From a checkpoint of a small masked image model: 32-pixel images, encoder width 256.
Rows from block 3 of the encoder of a small masked image model, named by matrix and row number. Rows with one number belong to one neuron. Each number is 500 + 40 x the weight over its row's rms, rounded and kept within 0 to 999. All counts start at 0. Numbers have three digits each.
After each neuron's rows are labels from the 100 images, of 14848, where the neuron reaches its highest value: "patch colour" is the nearest of a few named colours to the mean colour under the peak; "responds to" is what is common among them. Only what is clearly more common there than usual is listed. The data: stained colorectal tissue patches (NCT-CRC-HE-100K).
# fc1: MLP up (encoder.blocks.3.mlp.fc1.weight, 768x256), inputs 128-255
# fc2: MLP down (encoder.blocks.3.mlp.fc2.weight, 256x768, transposed), outputs 128-255

fc1.34:527508478531524470448445528546511471536469486433501539537468483486464505514483490527474557560462522558541470457517517566475590475437469437448507462500495454485511478426469518514532475519544505511512602528565494561478494557484549449472484454511520502480467478540445479593558475511462545496517444453459554563481523546490470551535490475481571515518435459533520524568504531474536526561456
fc2.34:508413492484483508532499501540487477504553472502521560467458644515437604554536456525449529596564448497503463484502522504531545446509470509487482571555527489494454501536460532444469511520500452484498502514545442510487475557484607527476539467465512554491472486436510539504503567506449543505593548488495449425515478476513445518508542532429519459519469560514454477552492489537492465533527
patch colour: pink
responds to: tissue: tumour epithelium; tissue: smooth muscle

fc1.325:517518527484529542440474547466516372491551454535469520594534525454427501559480461475510504459457414478563510535577450504527489474479460547479536549523465489451550567520463512453542500510496524512456439418447520496479457522524464519522510503565542554507515463505548417432514559524509489555536450529534553476507534463491451495545445480531463513531508551542480603498515516490548507521495
fc2.325:512467537508561462515462499520564487506521479541510448544521565515537524482478509514508430504534503485507516515517521408503483531453473529559511497543447507427475481421546480465582558503507520492462489473588550512434495540606495484531454473512474489493495454520546529532543470539551550491466516510611455544528478522494534471468495449521492570432550528466400446512503515514498534575502
patch colour: white
responds to: tissue: tumour epithelium; tissue: smooth muscle

fc1.619:492513493442534475419499466504509504483534483491542511559412445571546533538588493568515576554490460474452569540584533535523462490504476505517536512441525466482525545463466479504463476529438472433472509525484523495459493534496503492444595513496573475424486479540539465525573529554468545488555458481528562522501534488543523411491413445428486446581546481450463509536496477525461483502504
fc2.619:472525518586520523511502465475503433464544460492519486576514512394473457550471474453486530452485483533477466531476473515490482473529468435548485528499579509529505504452415533538429502499516474471509516484595470505495545481492506539491457527516483501497475514483515530490469523488518506540448459570500551447483534510513503482535473529540564529569616565531529486538549456505556524461431
patch colour: white
responds to: tissue: debris

fc1.722:471538501506526522451511490505414457466521515500482499540488537435488565507515553473506424512551439467465504507534473548514389577506447519498467559534539481502506456494565511475546468509546489447529548491547494456521494487480456521504470555595486503476519548486486433536582473594526519503493465443554536538492497480483517517474493499522489434576451516502496568427507447493517490439526
fc2.722:494436490543437476473560530512566505516548584500537493447567532484438504471501473527495550477477532506513480507499518468453488508539577533472461469437436485538560591559579480577535542575471485536516478571489488477430498500523516452455481406485444522466496550527447535476428526428458551561467535505483531474528537450516517535490488517512454489479456479530470567576504528492525460560486
patch colour: grey
responds to: tissue: normal colon mucosa

fc1.694:487475531468470528487472509573477506472525546544446444484606455461547482535488452483477556504513447495523535447522460533506526456524449505551471518435552537516550491509574529501447440517429489533532499527482506501541528489510572468459479501577442535567494447499489548521508472448463449540558484517474477513482509531529560482555485503448580607474493466449501478454435441523488448525530
fc2.694:479521460499590535486506434556505481453496501492474460495541567517525535465489542492510546497497474534560499495521461538484463498515529461541479528536490416533525603568604442473474502510561498533545519434527503474465497590517415531527548539517468534488485518432428501423504517476508441442588569512560559490524463495428549483527573480534534524474536540473481519545466420538529474543524
patch colour: grey
responds to: tissue: lymphocytes

fc1.607:486509520453499481508551574549547492449415458474437457544444485477512467451524448475501522570464527509473504527529489460508466500464485501522467505557531544473489532528462533496484437501522459569491560506549494482462482473566535517537469442506483489537523558474506517523481510479440463448495544507417537523483485471511470495525495481504470561551492470514510441518497445541531500586521
fc2.607:529481545554497563530470453543449512425546539482583434522502484577499494475539508479537530435571463464510476514460489543507477458489567437520418523503509575585449423509572501506501492503472494602594460401490505424460521539482523520557438456476409491440475439546457489451475573526445504523533466468524380515457557497476510565570420518519507533487442445493553506465530516543512484521504
patch colour: pink
responds to: tissue: tumour epithelium

fc1.652:544530554502479529401448435546487540592480529432456475537495513550522525497469498495516479565511540497520448517519508506535438544449569546503470535484497501571553527532443494512415479493438485514517519473479586442491448522503562474538530405494517509552481475501507457552459467463455463520507513486533579490597447453521444625490517495516446513471501529438535430456554517543492548488510
fc2.652:564539499488448462445561488470453480518461525478504511517509511474570482519445591454594456558417548470417497567502521493548431464511529575509536485487454494528508527469538489482489532524480592463507458379543522533505481519483513448502469477506554530507491515476488485518550508507441600551440491512527481518559548484456485557498490464504466499478466522444542491566503481499542546535534
patch colour: purple
responds to: tissue: tumour epithelium; tissue: normal colon mucosa

fc1.185:550472479485486490514512463467452444500483456531523508527528447479442496478512483431452505464421446436494460395444489517456557498531555499457441499457539537512458564462457539513509450515554472467491491521470558546470505506495517549461504589457500519486485511508502470533567503493546539457499501506527469528490457472550513453533501424545528524566546485526531448447513439544541500531517
fc2.185:519490467507531581498510483542526457564556519466489495592530497433476486507506441478468498473497515508463501487497472560529562484509502520433512423442540542481572584541493483450498539484477531506543503521504498498478443536528503503420462475420366499470477477537498446542522506507474509503502543421477469505494523414461450523608416495551522515482505555462526381560457528485501506481515
patch colour: grey
responds to: tissue: lymphocytes

fc1.731:518532524522527448526420479456552515547504518508581503451482522557549518464468479507550541475485519488479501537485527480480613521520509489565470487493520447449564489540504440475523502534506471533522453571420508516445434526523545451412520590420457541493511486520473421526506505515467469565419495498494477524416567443491504473533519446510523468460536466505516521484499523526479583474558
fc2.731:572415468411483493531489471467513569531567532498528528467502599457500483494498500406518502483489517443519566452497497467499503501495575448492499531520506511486531534556482451516512516581504496563564407464441531451506483510440479476452524454536501518504577497507499492465542535449467448442495513467544605507493441550486448539542470507507509450421417516480471484502520526535485435521538
patch colour: white
responds to: tissue: adipose tissue

fc1.112:524479475527555513561485489502500511538568517540482564609465472503531530451460535540452585487508493508484558473534464498508526532524471468528537361538479463596518475532504524462498476473529596610488540464508512496505463511556538513504447537519462467455488550455452516516473519548535558499457529523500510449469471494572439499524491390522520496486502537492533458481443475510517503588523
fc2.112:445459491474510492546541581523458467508473497491497502519549479560526506513594451447528517538524527413392459517439504556535423520492449469492489529469539527512514503565542500550521542480502592456556473487524476553465491477493496517570492429459482548564518569538552525460510508472576397521462553444489456513515548534493515435548508507437500527487457564451488513485513488502413510536471
patch colour: white
responds to: tissue: adipose tissue

fc1.0:461503494444556472532473424491448516471417488536499500401564513475525617532497507570447548538471514532462452474554453509474588595458478540466487538425505472477419477471537525501482493485511552508457503492473504468469475471478468468539463467517516526597556494445541474442547538546493512503564520486484556526453488539468479488518478437493458484483458520547454484539482472482431433499462
fc2.0:486530514484530444456479507546533512484459467480518455556527567520537461515457553493484508484468440455499436530472407542447491444452533478451529441520488410493450479496504441551447552466515545458452524484475538502574550487493472487517497431501455454485521434551540561519474507529540531452471468521436581479490489533502524481464512495563491501535495531481528457436564456498562577390486
patch colour: white
responds to: tissue: normal colon mucosa; tissue: adipose tissue

fc1.433:436499479539460495504502500499449446419462505529433529523500519460488431514517560592499523460555509518533455514384488466529523523461455513463559438548421491521528455471514538459442461491537524434444506508512411539456475544497459551502501432538480532548473559557441497499542518554606576568513495515515526522554482523551468505517469445484476512512462461571497544591507592506492478555544
fc2.433:500517521416547505536524496522516478464611498526483490478466570465489448535480481504467546467501583473478565552506490429460451547563530412447531535504441466480554403507496507551594490488482434515600485469494458528550509463500516497486572499545470516487505466489458516452476560427474488481499489495515486456486486503525451459483483509474556487533500486541431508481511528506544527568468
patch colour: white
responds to: tissue: adipose tissue

fc1.668:430506510507501439563485477484493456472449515555496546470485498485523554489413496464544514535479533544551486529504434525519514592541539513561378455518485551467540508541434490535500539496470481470544494478456551553463454470481495461509482491506506482509454487472543484500482516583494509434463550483480464566489504422486494471580502420452537499439520566583482522538474508498479563528468
fc2.668:489504501494533514573493455513523509542504550468459422489456488566540485405506514436502477516524527481512498552553460495475570467505514481451479490529478555479571442543491545489506448473539525457482425490442495423516488438567474485513495514548481510447410554525522455550539542521486559495494478389465461495561545472512418533504538465583571527496485476545493432527495515504506476498514
patch colour: white
responds to: tissue: adipose tissue

fc1.343:492498462478586504453517483472455577532487468511548463551471445512525570502474488442466526543521470469450472444466535519445510474492465595426530539563450494480452579428547527534499520482601545551484532500439528536426545498491552498627486510533506500486485538487466515548524525491525393417467479486577503421593559472478465510523491484519531484546504576466541513565492511517500576493483
fc2.343:533472517513477461477512468520552538471447538512520486451548536548497563441554474510453502490453434502506469480490515511434531506500486465477568555506470564483500470572527449521463459483404545446473482457509494523482536517497452453431509494508482577443438471537504496550449474467488573471522437441522544515488511600505544508411436489502515474485481467545495459419559546491507496485501
patch colour: brown
responds to: tissue: smooth muscle; tissue: debris

fc1.759:510451426511481479554512526470465515537534492472479434591526483474495480535465559467498484454482450520457420423473447487492465496482517502532425418492525493491521458545503519486455492502481472504496503515483482460479523516475618491508474474531504454529479482469487466488447430477488479496492533576515441523501449461503445489519499536566546502458541573483500507549569477494544538536456
fc2.759:556531504494521554492480546452487472471488483470518568502504519544526482501532506496563532521457532475411513463481483476493496526490503550577478445548513526492482446531476557482531534517511505496389460506487440462509535457609505537466424483540475455510463524478456544522566441466480505471451419482517510507470467518493514553454441482498556534574432425431484491492495472535514501519413
patch colour: brown
responds to: tissue: lymphocytes; tissue: debris

fc1.373:522489450497424472487463562483478486548495511502526575491407484474428521589495454505476544522520572510514464523487488478486443517450482437511476482475534605444466446547475513468497464379481489449540495504596506437504526478494559502496538477490561483510472499413503513542493459506518509500491448582520577524486537541537461445532582515542548454547527510500439522485471475480490475490513
fc2.373:463501502540461545474510466472540522441622508520501517574517520444432483482486531458507532505514461486510546485487564450511482482517510522528520419497547400496460580437500590511476492523550542525536456340512531471463477465559504532499504513528526535506515436539450477498450581436463531461499426510570468498548495544466535466515493503497489533457519456556501451552522458456541567480489
patch colour: white
responds to: tissue: adipose tissue

fc1.111:505571447573508495515479520470488488499449477447482458459474429490483548518550498474522499471483540529513415446492503505475476486501427521495436633477545510476530471503537512554547483586460506490574498466462558533529521491529521474543545544567445496569586511551531531540502480552554438509471453528517474489431505448445506483489457526508532503498571503553578550466445466519465469483443
fc2.111:499434555451433497485501475478512483541479546499544508456559544508483505525498520554547499522520487559526506547523524527491541521554497477500531437550460461570508436532508488494483493444495498512455521490489493515572485470520460457490459501465515531479555486485532541379461523505475537472450569422526458551501589479530446453523577538507439501434477528560482478563394496493552409472537
patch colour: grey
responds to: tissue: lymphocytes

fc1.67:501446501548511462406526511555511512433432520479512529522462534519505514433493445442517629515500524460489502548548494499492593529560508561522421509520517494501482512494539522537479499481488502443524527437561481559496478493546465459463495549575510533555528504505485537563508493473504512507508569421504473581491408539466451559489444535540533474543483470453476483403603577457525489490505
fc2.67:505503596518512512442487480476508542539527499488487479568496580571458478482427501491478492483556450426476498523528465462469495511452504505522522459506506480480446510485440483444486556529502552525482506575467517463503514544465414572515531554479530541429454478524462522502504506465474459423560519505598479519519464478545496486526471542487513399439499523511528545506497446580528527526472
patch colour: pink
responds to: tissue: smooth muscle; tissue: tumour epithelium

fc1.642:511451505517545563489480467502445525536464498453436496508513517461505472499417557490504533469581468531449491424516481545520462553503490469489475545533473493532488476480432450493528545498477451453485461434496456421453458491511420428476514460514452510528574396486490490567460437561501483511497516500494501551482468499485495564415527513564476502490539476525517595537553520486461458523463
fc2.642:514537448540511478470473513485473495462534488492493528483474469451536490419475568469504531482501514524484504351488517562486524541469485504483572467479556555453476492563511584569491482515468507470500506465549527486423603555527546478446496550547547525533516528509468505494560423480477494446532457489444515468525507533492469486550523492443479516452464450553505476518501477481587519438512
patch colour: pink
responds to: tissue: tumour epithelium; tissue: smooth muscle

fc1.656:507530519453508514519469501523497464488492427515507487515522505432474501533482470461434535522545538440505518499551492544550458509478586494434483476522506489427460458465424505454485504453445536481492456501539521454457453524567464542454484517498494559452547479626475531443550476448521468444502509502497442502503518492503466516517535501510510450485508525523489538429507443514535462583499
fc2.656:479466500477508509552454500443584476510576525488462526540514449536506530490553471510529489532550546450544481379447448499491531384502462526486507530472506579520476498480496491532512512448443568499581479534485542430469464508464510469493481447465536520526485495445445534470523478447555465512439549497497481528492557427450508566533474485530483526534477441441495463560533475454516496449544
patch colour: brown
responds to: tissue: debris

fc1.553:497451450498558530512507499454465451469496468519504543588472557505439451555524533501491552541547493538507532545513519517528550487526484530562532459473447513465584493539526466515511485473477476502477496468513453507429508513532529496446455504516496512500482486551546420426520488486511473511528504515489494490459562510504467498457520536544518530495443447456509541556468506509502502528487
fc2.553:564485531450507462527536485533529534488561485480505527453549393450477500544524539573444526479436528462480467522530533464500477405452525541446488516503506490464465515556514527491580527463466428485430470493494503531553488570541461533542503545477442512506580472503484543553508475496512573500493483505516463483587529511532492471491540492529411484527480567511504476488531495476595527568458
patch colour: white
responds to: tissue: tumour epithelium; tissue: adipose tissue

fc1.514:465453472530487437399511489433502499515518525448484519497474538427539505510463561483461455563506525499502509495457577519416497519488526547476572502471459522537499453461565499490425469522490507471432482558498459411519513507447479518472463473474437514503457496472505508442549538456456530437585508488529508450475507533504556463529432469523558517526476509452479533513518593542555492553494
fc2.514:526548482473523483525490526515483528516414502492546581556451454487455598527474549525431503532489525503507505519513509471504531436445489481415469448439487405543517504542484497464552564567487522537538471544445500537442519508517511518466502494448535483566440518477580496535427480505503510519446517555491531470490461483518512485504533530532481482521499523519534497476538448471521486478506
patch colour: brown
responds to: tissue: debris; tissue: smooth muscle