Weights of a small masked image model: 7400 steps.
Rows from block 4 of the encoder of a small masked image model, named by matrix and row number. Rows with one number belong to one neuron. Each number is 50 + 12 x the weight over its row's rms, rounded and kept within 0 to 99. All counts start at 0.
After each neuron's rows are labels from the 100 images, of 14848, where the neuron reaches its highest value: "top examples" is what is common among them. Only what is clearly more common there than usual is listed. The data: stained colorectal tissue patches (NCT-CRC-HE-100K). In brackets: how many of the 100.
# fc1: MLP up (encoder.blocks.4.mlp.fc1.weight, 768x256), inputs 128-255
# fc2: MLP down (encoder.blocks.4.mlp.fc2.weight, 256x768, transposed), outputs 128-255

fc1.61:38 59 35 48 54 54 49 77 40 67 39 57 65 33 36 49 47 51 46 40 40 39 39 53 50 34 73 43 41 54 61 38 42 59 45 59 61 41 37 63 56 57 43 18 57 54 51 48 53 67 38 38 58 79 60 56 60 17 52 63 59 34 46 62 64 43 54 47 54 49 34 51 45 64 33 45 34 36 55 67 56 42 46 33 64 70 34 37 55 53 45 59 50 43 50 21 60 66 45 51 48 42 50 79 49 29 62 37 59 38 57 47 56 53 38 49 58 30 48 44 61 62 37 20 68 47 48 45
fc2.61:55 60 57 71 38 41 48 47 53 25 56 36 53 60 59 56 51 55 63 65 69 41 64 57 40 80 34 57 45 66 54 59 40 41 45 37 61 56 46 38 38 48 35 61 49 43 62 47 50 44 53 65 54 39 38 61 57 69 43 47 55 74 65 40 53 64 42 48 43 51 50 29 57 57 51 40 51 63 56 45 36 62 45 53 35 49 59 56 52 47 60 40 57 27 42 69 58 39 95 31 52 32 55 24 55 54 33 69 38 49 30 73 39 55 55 31 50 47 55 40 62 46 39 68 36 50 48 54
top examples: tissue: lymphocytes (35); tissue: cancer-associated stroma (29)

fc1.19:60 54 48 37 66 37 68 56 32 52 79 63 30 77 61 57 42 33 65 64 46 58 54 53 48 55 58 62 60 73 41 61 31 75 50 52 40 33 55 54 65 52 48 48 32 41 61 56 30 46 51 62 34 42 31 51 44 44 33 57 51 36 66 43 53 53 55 56 62 43 46 47 40 40 66 55 51 31 41 53 45 50 61 45 36 66 43 37 62 68 38 53 47 64 58 42 65 66 60 60 54 56 49 53 46 55 41 68 53 46 34 54 63 50 78 54 56 31 66 45 41 49 51 39 38 51 43 67
fc2.19:56 59 62 59 45 41 46 58 40 65 28 46 38 52 44 32 61 41 55 63 59 46 36 41 65 52 44 57 54 46 61 42 69 54 64 50 67 47 54 48 38 73 26 42 44 55 53 53 53 27 51 40 28 46 71 60 66 76 46 36 64 71 53 43 50 40 73 42 47 66 46 43 21 57 30 70 47 74 53 57 42 51 52 54 52 27 40 77 56 40 68 37 63 49 39 28 49 45 69 69 40 56 48 33 27 43 29 45 72 61 52 47 36 54 29 51 41 59 45 63 65 72 54 60 57 47 59 56
top examples: tissue: smooth muscle (51)

fc1.685:86 55 47 37 47 63 45 42 42 42 53 76 43 53 57 55 54 67 49 47 60 53 52 69 51 65 42 52 53 41 64 43 56 38 45 87 66 39 36 43 55 58 65 24 52 59 60 31 54 69 32 46 53 67 54 60 44 54 51 72 33 63 42 49 62 57 48 57 59 34 34 61 53 58 44 49 50 65 40 59 40 42 73 45 53 37 41 49 36 24 49 50 51 41 32 19 49 44 66 35 39 56 28 57 70 54 33 30 31 36 64 53 50 34 54 61 41 38 51 54 45 50 36 70 48 50 37 48
fc2.685:38 59 66 36 27 43 48 60 57 24 54 34 54 46 52 80 43 55 38 48 42 54 44 18 57 34 56 47 75 42 57 34 36 43 60 39 52 59 72 32 55 56 32 58 28 54 48 60 54 61 59 35 60 34 62 33 37 50 47 36 36 61 42 38 37 47 42 50 33 37 44 65 54 64 57 64 35 51 53 61 57 48 55 33 38 55 58 51 63 49 53 50 56 48 54 69 30 60 32 50 60 65 60 60 14 59 45 79 53 36 54 28 61 55 68 52 55 55 62 64 49 68 58 51 58 57 70 60
top examples: tissue: normal colon mucosa (94)

fc1.653:63 64 52 69 40 59 45 55 46 62 43 55 31 50 59 78 30 46 37 71 64 43 41 38 20 66 67 56 60 43 29 43 62 46 36 35 54 45 40 64 33 24 44 51 45 49 66 62 48 56 42 50 34 54 73 36 35 64 64 28 51 41 40 65 72 38 28 44 58 46 63 71 49 55 66 57 56 32 66 62 50 53 46 51 50 31 38 48 45 70 45 51 44 81 42 48 45 41 66 43 53 57 48 67 44 48 48 45 29 40 44 59 49 35 41 40 39 55 49 33 44 64 64 24 60 43 33 49
fc2.653:66 48 60 31 51 61 63 63 49 58 49 48 50 41 47 48 57 65 31 53 52 42 48 32 55 38 39 74 51 31 62 54 58 50 35 37 53 27 43 51 54 54 48 61 39 44 45 27 54 49 58 57 40 35 34 57 39 32 57 63 49 42 34 39 53 49 62 43 40 71 36 55 52 22 59 54 55 68 74 73 47 34 52 61 46 30 32 68 63 51 49 44 67 47 54 47 61 54 46 54 49 61 38 62 39 42 36 61 38 54 73 41 69 66 32 63 35 52 45 45 54 54 39 40 65 36 61 63
top examples: tissue: lymphocytes (35)

fc1.238:54 58 60 40 47 34 39 58 45 59 46 55 61 59 41 64 53 46 37 42 32 63 39 57 52 44 42 51 31 41 40 49 59 40 61 42 37 48 46 48 42 40 52 23 49 43 90 53 47 41 58 58 31 46 58 34 42 33 67 56 56 32 63 69 51 69 49 24 57 50 59 58 50 32 51 53 54 50 47 36 42 52 70 57 68 61 49 40 59 55 47 51 63 65 50 60 65 31 29 64 43 50 54 83 48 41 57 50 45 29 59 48 58 52 44 63 58 50 45 67 39 43 41 45 44 43 56 56
fc2.238:49 73 55 42 58 61 47 53 45 62 31 57 52 34 53 44 36 64 48 57 45 52 68 55 56 57 36 42 52 20 36 46 36 50 76 48 61 49 89 42 35 63 54 61 55 57 44 55 36 35 41 59 62 46 47 52 60 48 37 71 48 59 50 43 56 58 55 54 60 45 38 32 50 50 37 41 63 50 45 34 47 58 73 72 65 41 35 40 46 57 60 47 50 50 62 63 41 61 47 56 78 61 76 41 33 44 59 66 33 55 50 52 47 49 52 52 46 65 51 58 64 45 41 42 32 25 38 38
top examples: tissue: lymphocytes (50)

fc1.137:59 40 58 60 36 72 40 53 71 52 52 37 47 52 53 32 39 37 46 41 61 47 49 58 69 62 38 47 30 55 51 45 53 38 53 55 44 67 53 52 50 49 81 53 32 48 29 37 52 52 46 63 42 51 67 52 35 47 30 50 19 59 25 48 68 89 37 47 42 43 41 44 65 34 47 37 42 50 50 78 37 46 77 40 43 48 53 64 41 41 60 58 53 54 53 37 58 29 35 49 23 64 63 53 65 54 44 50 45 37 55 31 62 37 63 47 53 67 63 38 44 46 42 49 51 54 64 52
fc2.137:48 73 53 66 39 51 40 51 59 39 42 37 41 45 55 50 56 56 27 55 54 55 48 44 44 50 58 44 36 42 66 37 59 45 64 58 52 53 42 58 74 45 29 53 60 60 46 56 78 50 60 57 55 55 46 53 53 41 58 49 50 46 42 45 63 57 59 55 60 43 35 54 56 61 66 60 43 51 39 52 59 46 59 34 42 55 42 65 61 53 58 61 51 46 48 58 21 54 52 42 43 66 61 46 47 58 53 59 53 38 44 39 40 32 51 56 54 68 50 57 33 68 59 53 63 62 64 64
top examples: tissue: normal colon mucosa (89)

fc1.657:55 39 37 49 54 60 58 44 74 45 52 66 69 40 55 53 51 58 42 39 46 64 53 63 30 59 50 57 49 55 40 59 62 54 32 61 47 69 43 58 34 49 77 60 51 36 58 50 52 49 51 61 28 54 23 70 51 63 59 47 50 54 33 44 43 27 65 57 48 47 52 44 63 52 38 33 37 49 45 50 47 79 33 39 66 81 47 55 37 45 41 47 65 36 41 49 51 39 41 51 36 47 54 32 85 53 51 42 41 64 63 52 53 71 33 25 58 54 40 42 51 33 49 45 38 54 51 51
fc2.657:68 69 56 68 54 54 43 44 42 65 76 57 58 50 55 46 66 52 43 53 40 31 48 59 50 60 36 59 64 57 53 53 61 54 49 46 44 45 49 44 61 40 43 41 48 38 52 30 72 51 38 31 59 65 60 69 36 50 26 60 48 49 55 39 50 61 54 41 48 49 57 53 35 64 22 68 85 49 63 55 49 41 17 48 58 40 63 54 60 45 25 37 41 44 47 37 65 68 48 56 63 38 43 31 26 51 38 44 59 53 61 53 33 32 45 89 41 37 50 60 34 65 43 31 60 58 44 48
top examples: tissue: normal colon mucosa (100)

fc1.401:64 43 52 51 39 59 52 51 34 56 41 54 24 68 49 51 45 57 30 45 50 33 59 32 69 59 70 62 50 65 64 29 39 59 27 54 47 35 67 24 34 60 54 41 48 38 49 55 57 40 47 50 48 54 24 39 78 42 37 45 39 35 57 69 49 46 69 62 46 41 55 29 52 34 46 57 65 40 38 45 60 46 58 75 45 50 43 68 54 49 22 57 55 47 47 55 38 46 56 75 46 27 27 49 31 32 44 64 54 49 55 53 34 38 59 38 28 65 55 49 51 52 61 66 54 37 54 61
fc2.401:58 44 45 27 65 49 46 75 29 53 61 34 40 53 36 61 56 35 42 47 48 48 53 58 51 49 47 58 55 68 51 69 39 50 48 45 67 47 58 35 56 61 55 49 54 54 80 42 52 71 50 53 51 51 53 58 41 56 37 53 39 53 33 41 65 47 42 63 46 39 19 60 28 36 40 43 56 81 50 59 33 49 56 55 33 51 42 33 39 16 48 47 52 37 34 56 35 53 53 57 53 31 27 49 36 37 59 62 50 42 64 76 60 59 55 39 69 61 72 51 60 62 44 60 75 69 47 52
top examples: tissue: smooth muscle (66)

fc1.88:46 59 40 53 53 51 60 65 55 61 51 27 49 26 71 43 36 78 69 47 51 57 48 25 53 52 58 54 54 72 53 61 51 65 63 35 44 59 43 43 50 59 55 59 50 63 54 52 58 69 45 41 46 42 62 49 43 44 33 45 52 59 49 53 32 54 42 35 38 20 73 49 51 65 60 36 55 46 51 72 59 63 58 58 23 46 47 43 52 39 62 54 58 57 63 41 39 44 60 77 47 38 56 44 54 71 54 72 43 34 71 50 54 68 57 41 59 39 45 54 41 74 48 37 43 56 26 63
fc2.88:41 73 60 33 62 42 44 43 51 62 49 50 54 44 58 57 67 38 36 66 51 45 39 54 54 45 42 78 51 58 21 59 61 49 43 56 43 65 75 36 33 38 53 37 60 48 38 66 43 56 48 43 51 31 56 60 32 63 49 61 36 59 44 41 48 58 46 42 58 49 28 63 18 42 58 54 54 33 80 45 42 73 68 65 47 54 42 59 43 55 57 58 41 51 45 53 64 37 30 67 36 46 67 55 41 37 33 38 58 65 28 27 32 41 46 32 48 45 53 54 41 43 70 51 70 65 54 21
top examples: tissue: smooth muscle (72)

fc1.8:38 52 50 47 29 54 56 56 62 55 45 45 11 46 58 65 33 28 53 79 56 50 55 62 35 69 54 46 60 43 37 26 54 43 42 48 29 44 34 40 42 61 34 65 67 58 73 57 73 58 52 40 38 67 58 51 37 42 54 54 55 57 65 68 37 61 40 36 51 38 50 63 59 29 39 51 48 62 64 57 40 66 52 43 49 36 57 44 31 53 36 60 50 54 66 62 30 37 54 75 58 60 55 64 38 57 61 36 47 53 64 45 28 31 42 37 61 52 65 48 35 80 65 35 50 54 47 40
fc2.8:40 47 46 60 58 49 30 47 25 27 52 42 41 46 41 32 35 68 54 50 56 50 51 58 59 50 49 48 59 59 53 40 46 53 55 56 43 57 61 45 49 60 37 42 67 48 46 34 28 60 34 46 40 69 43 42 35 61 47 51 69 32 32 54 70 38 31 66 66 55 45 44 48 68 49 45 37 54 48 38 55 66 43 45 63 50 71 58 47 38 39 44 53 55 44 32 46 31 39 59 65 51 43 38 48 43 58 40 63 48 51 62 65 56 44 37 86 56 64 48 74 60 52 45 43 62 73 50
top examples: tissue: lymphocytes (95)

fc1.449:50 51 46 44 46 62 56 66 40 61 49 59 45 39 47 25 50 49 59 70 47 56 62 52 58 66 24 36 47 70 50 78 67 43 57 68 36 82 42 38 79 66 53 56 38 56 54 44 47 53 58 64 37 47 58 42 37 47 55 43 29 68 45 62 43 59 39 58 47 42 61 53 53 52 50 46 52 34 52 49 60 68 39 29 33 60 28 49 37 62 56 54 52 34 39 74 61 62 41 52 35 71 41 43 52 49 48 66 53 50 46 27 47 49 50 64 54 57 62 52 44 55 54 39 46 36 61 52
fc2.449:41 64 63 27 45 41 44 39 70 63 53 52 55 37 56 61 49 64 51 49 45 62 81 44 61 44 49 53 49 50 48 53 49 54 41 61 73 26 63 62 58 15 46 56 64 43 63 43 39 54 49 34 29 58 60 52 53 33 63 53 63 24 35 45 54 52 44 37 55 48 64 58 56 54 90 54 63 59 32 64 44 38 49 50 53 63 56 49 48 61 53 43 57 54 55 44 51 21 69 43 34 20 38 53 63 58 38 48 64 52 35 64 54 50 52 62 53 24 16 37 36 43 58 45 28 48 48 50
top examples: tissue: lymphocytes (67)

fc1.173:53 34 24 56 71 32 33 53 74 62 50 70 46 40 46 43 78 45 53 33 52 62 61 67 38 53 44 51 50 63 53 68 44 51 51 64 56 56 56 34 34 54 51 62 20 49 59 62 51 36 44 53 30 45 43 47 44 35 45 57 48 48 35 48 49 46 46 58 38 55 32 52 56 43 20 39 23 34 50 40 44 47 41 62 45 58 35 59 53 41 55 24 46 68 46 52 42 29 57 62 58 64 33 63 60 48 55 45 49 44 45 58 38 48 53 47 55 37 27 47 39 37 49 64 50 51 43 46
fc2.173:49 41 41 57 62 56 53 58 45 47 52 47 45 60 62 53 59 39 56 61 53 65 63 30 62 45 55 55 57 50 53 64 47 64 62 56 79 54 44 66 53 63 75 66 71 39 36 60 27 60 31 37 16 33 49 57 60 32 70 41 47 48 53 43 62 41 52 54 62 44 31 56 50 57 50 35 46 33 61 32 51 54 41 52 55 46 66 58 67 60 44 50 40 66 45 52 40 57 52 57 46 45 66 46 56 37 26 53 38 43 52 24 62 52 56 62 57 42 47 66 62 53 47 35 29 56 45 41
top examples: tissue: normal colon mucosa (100)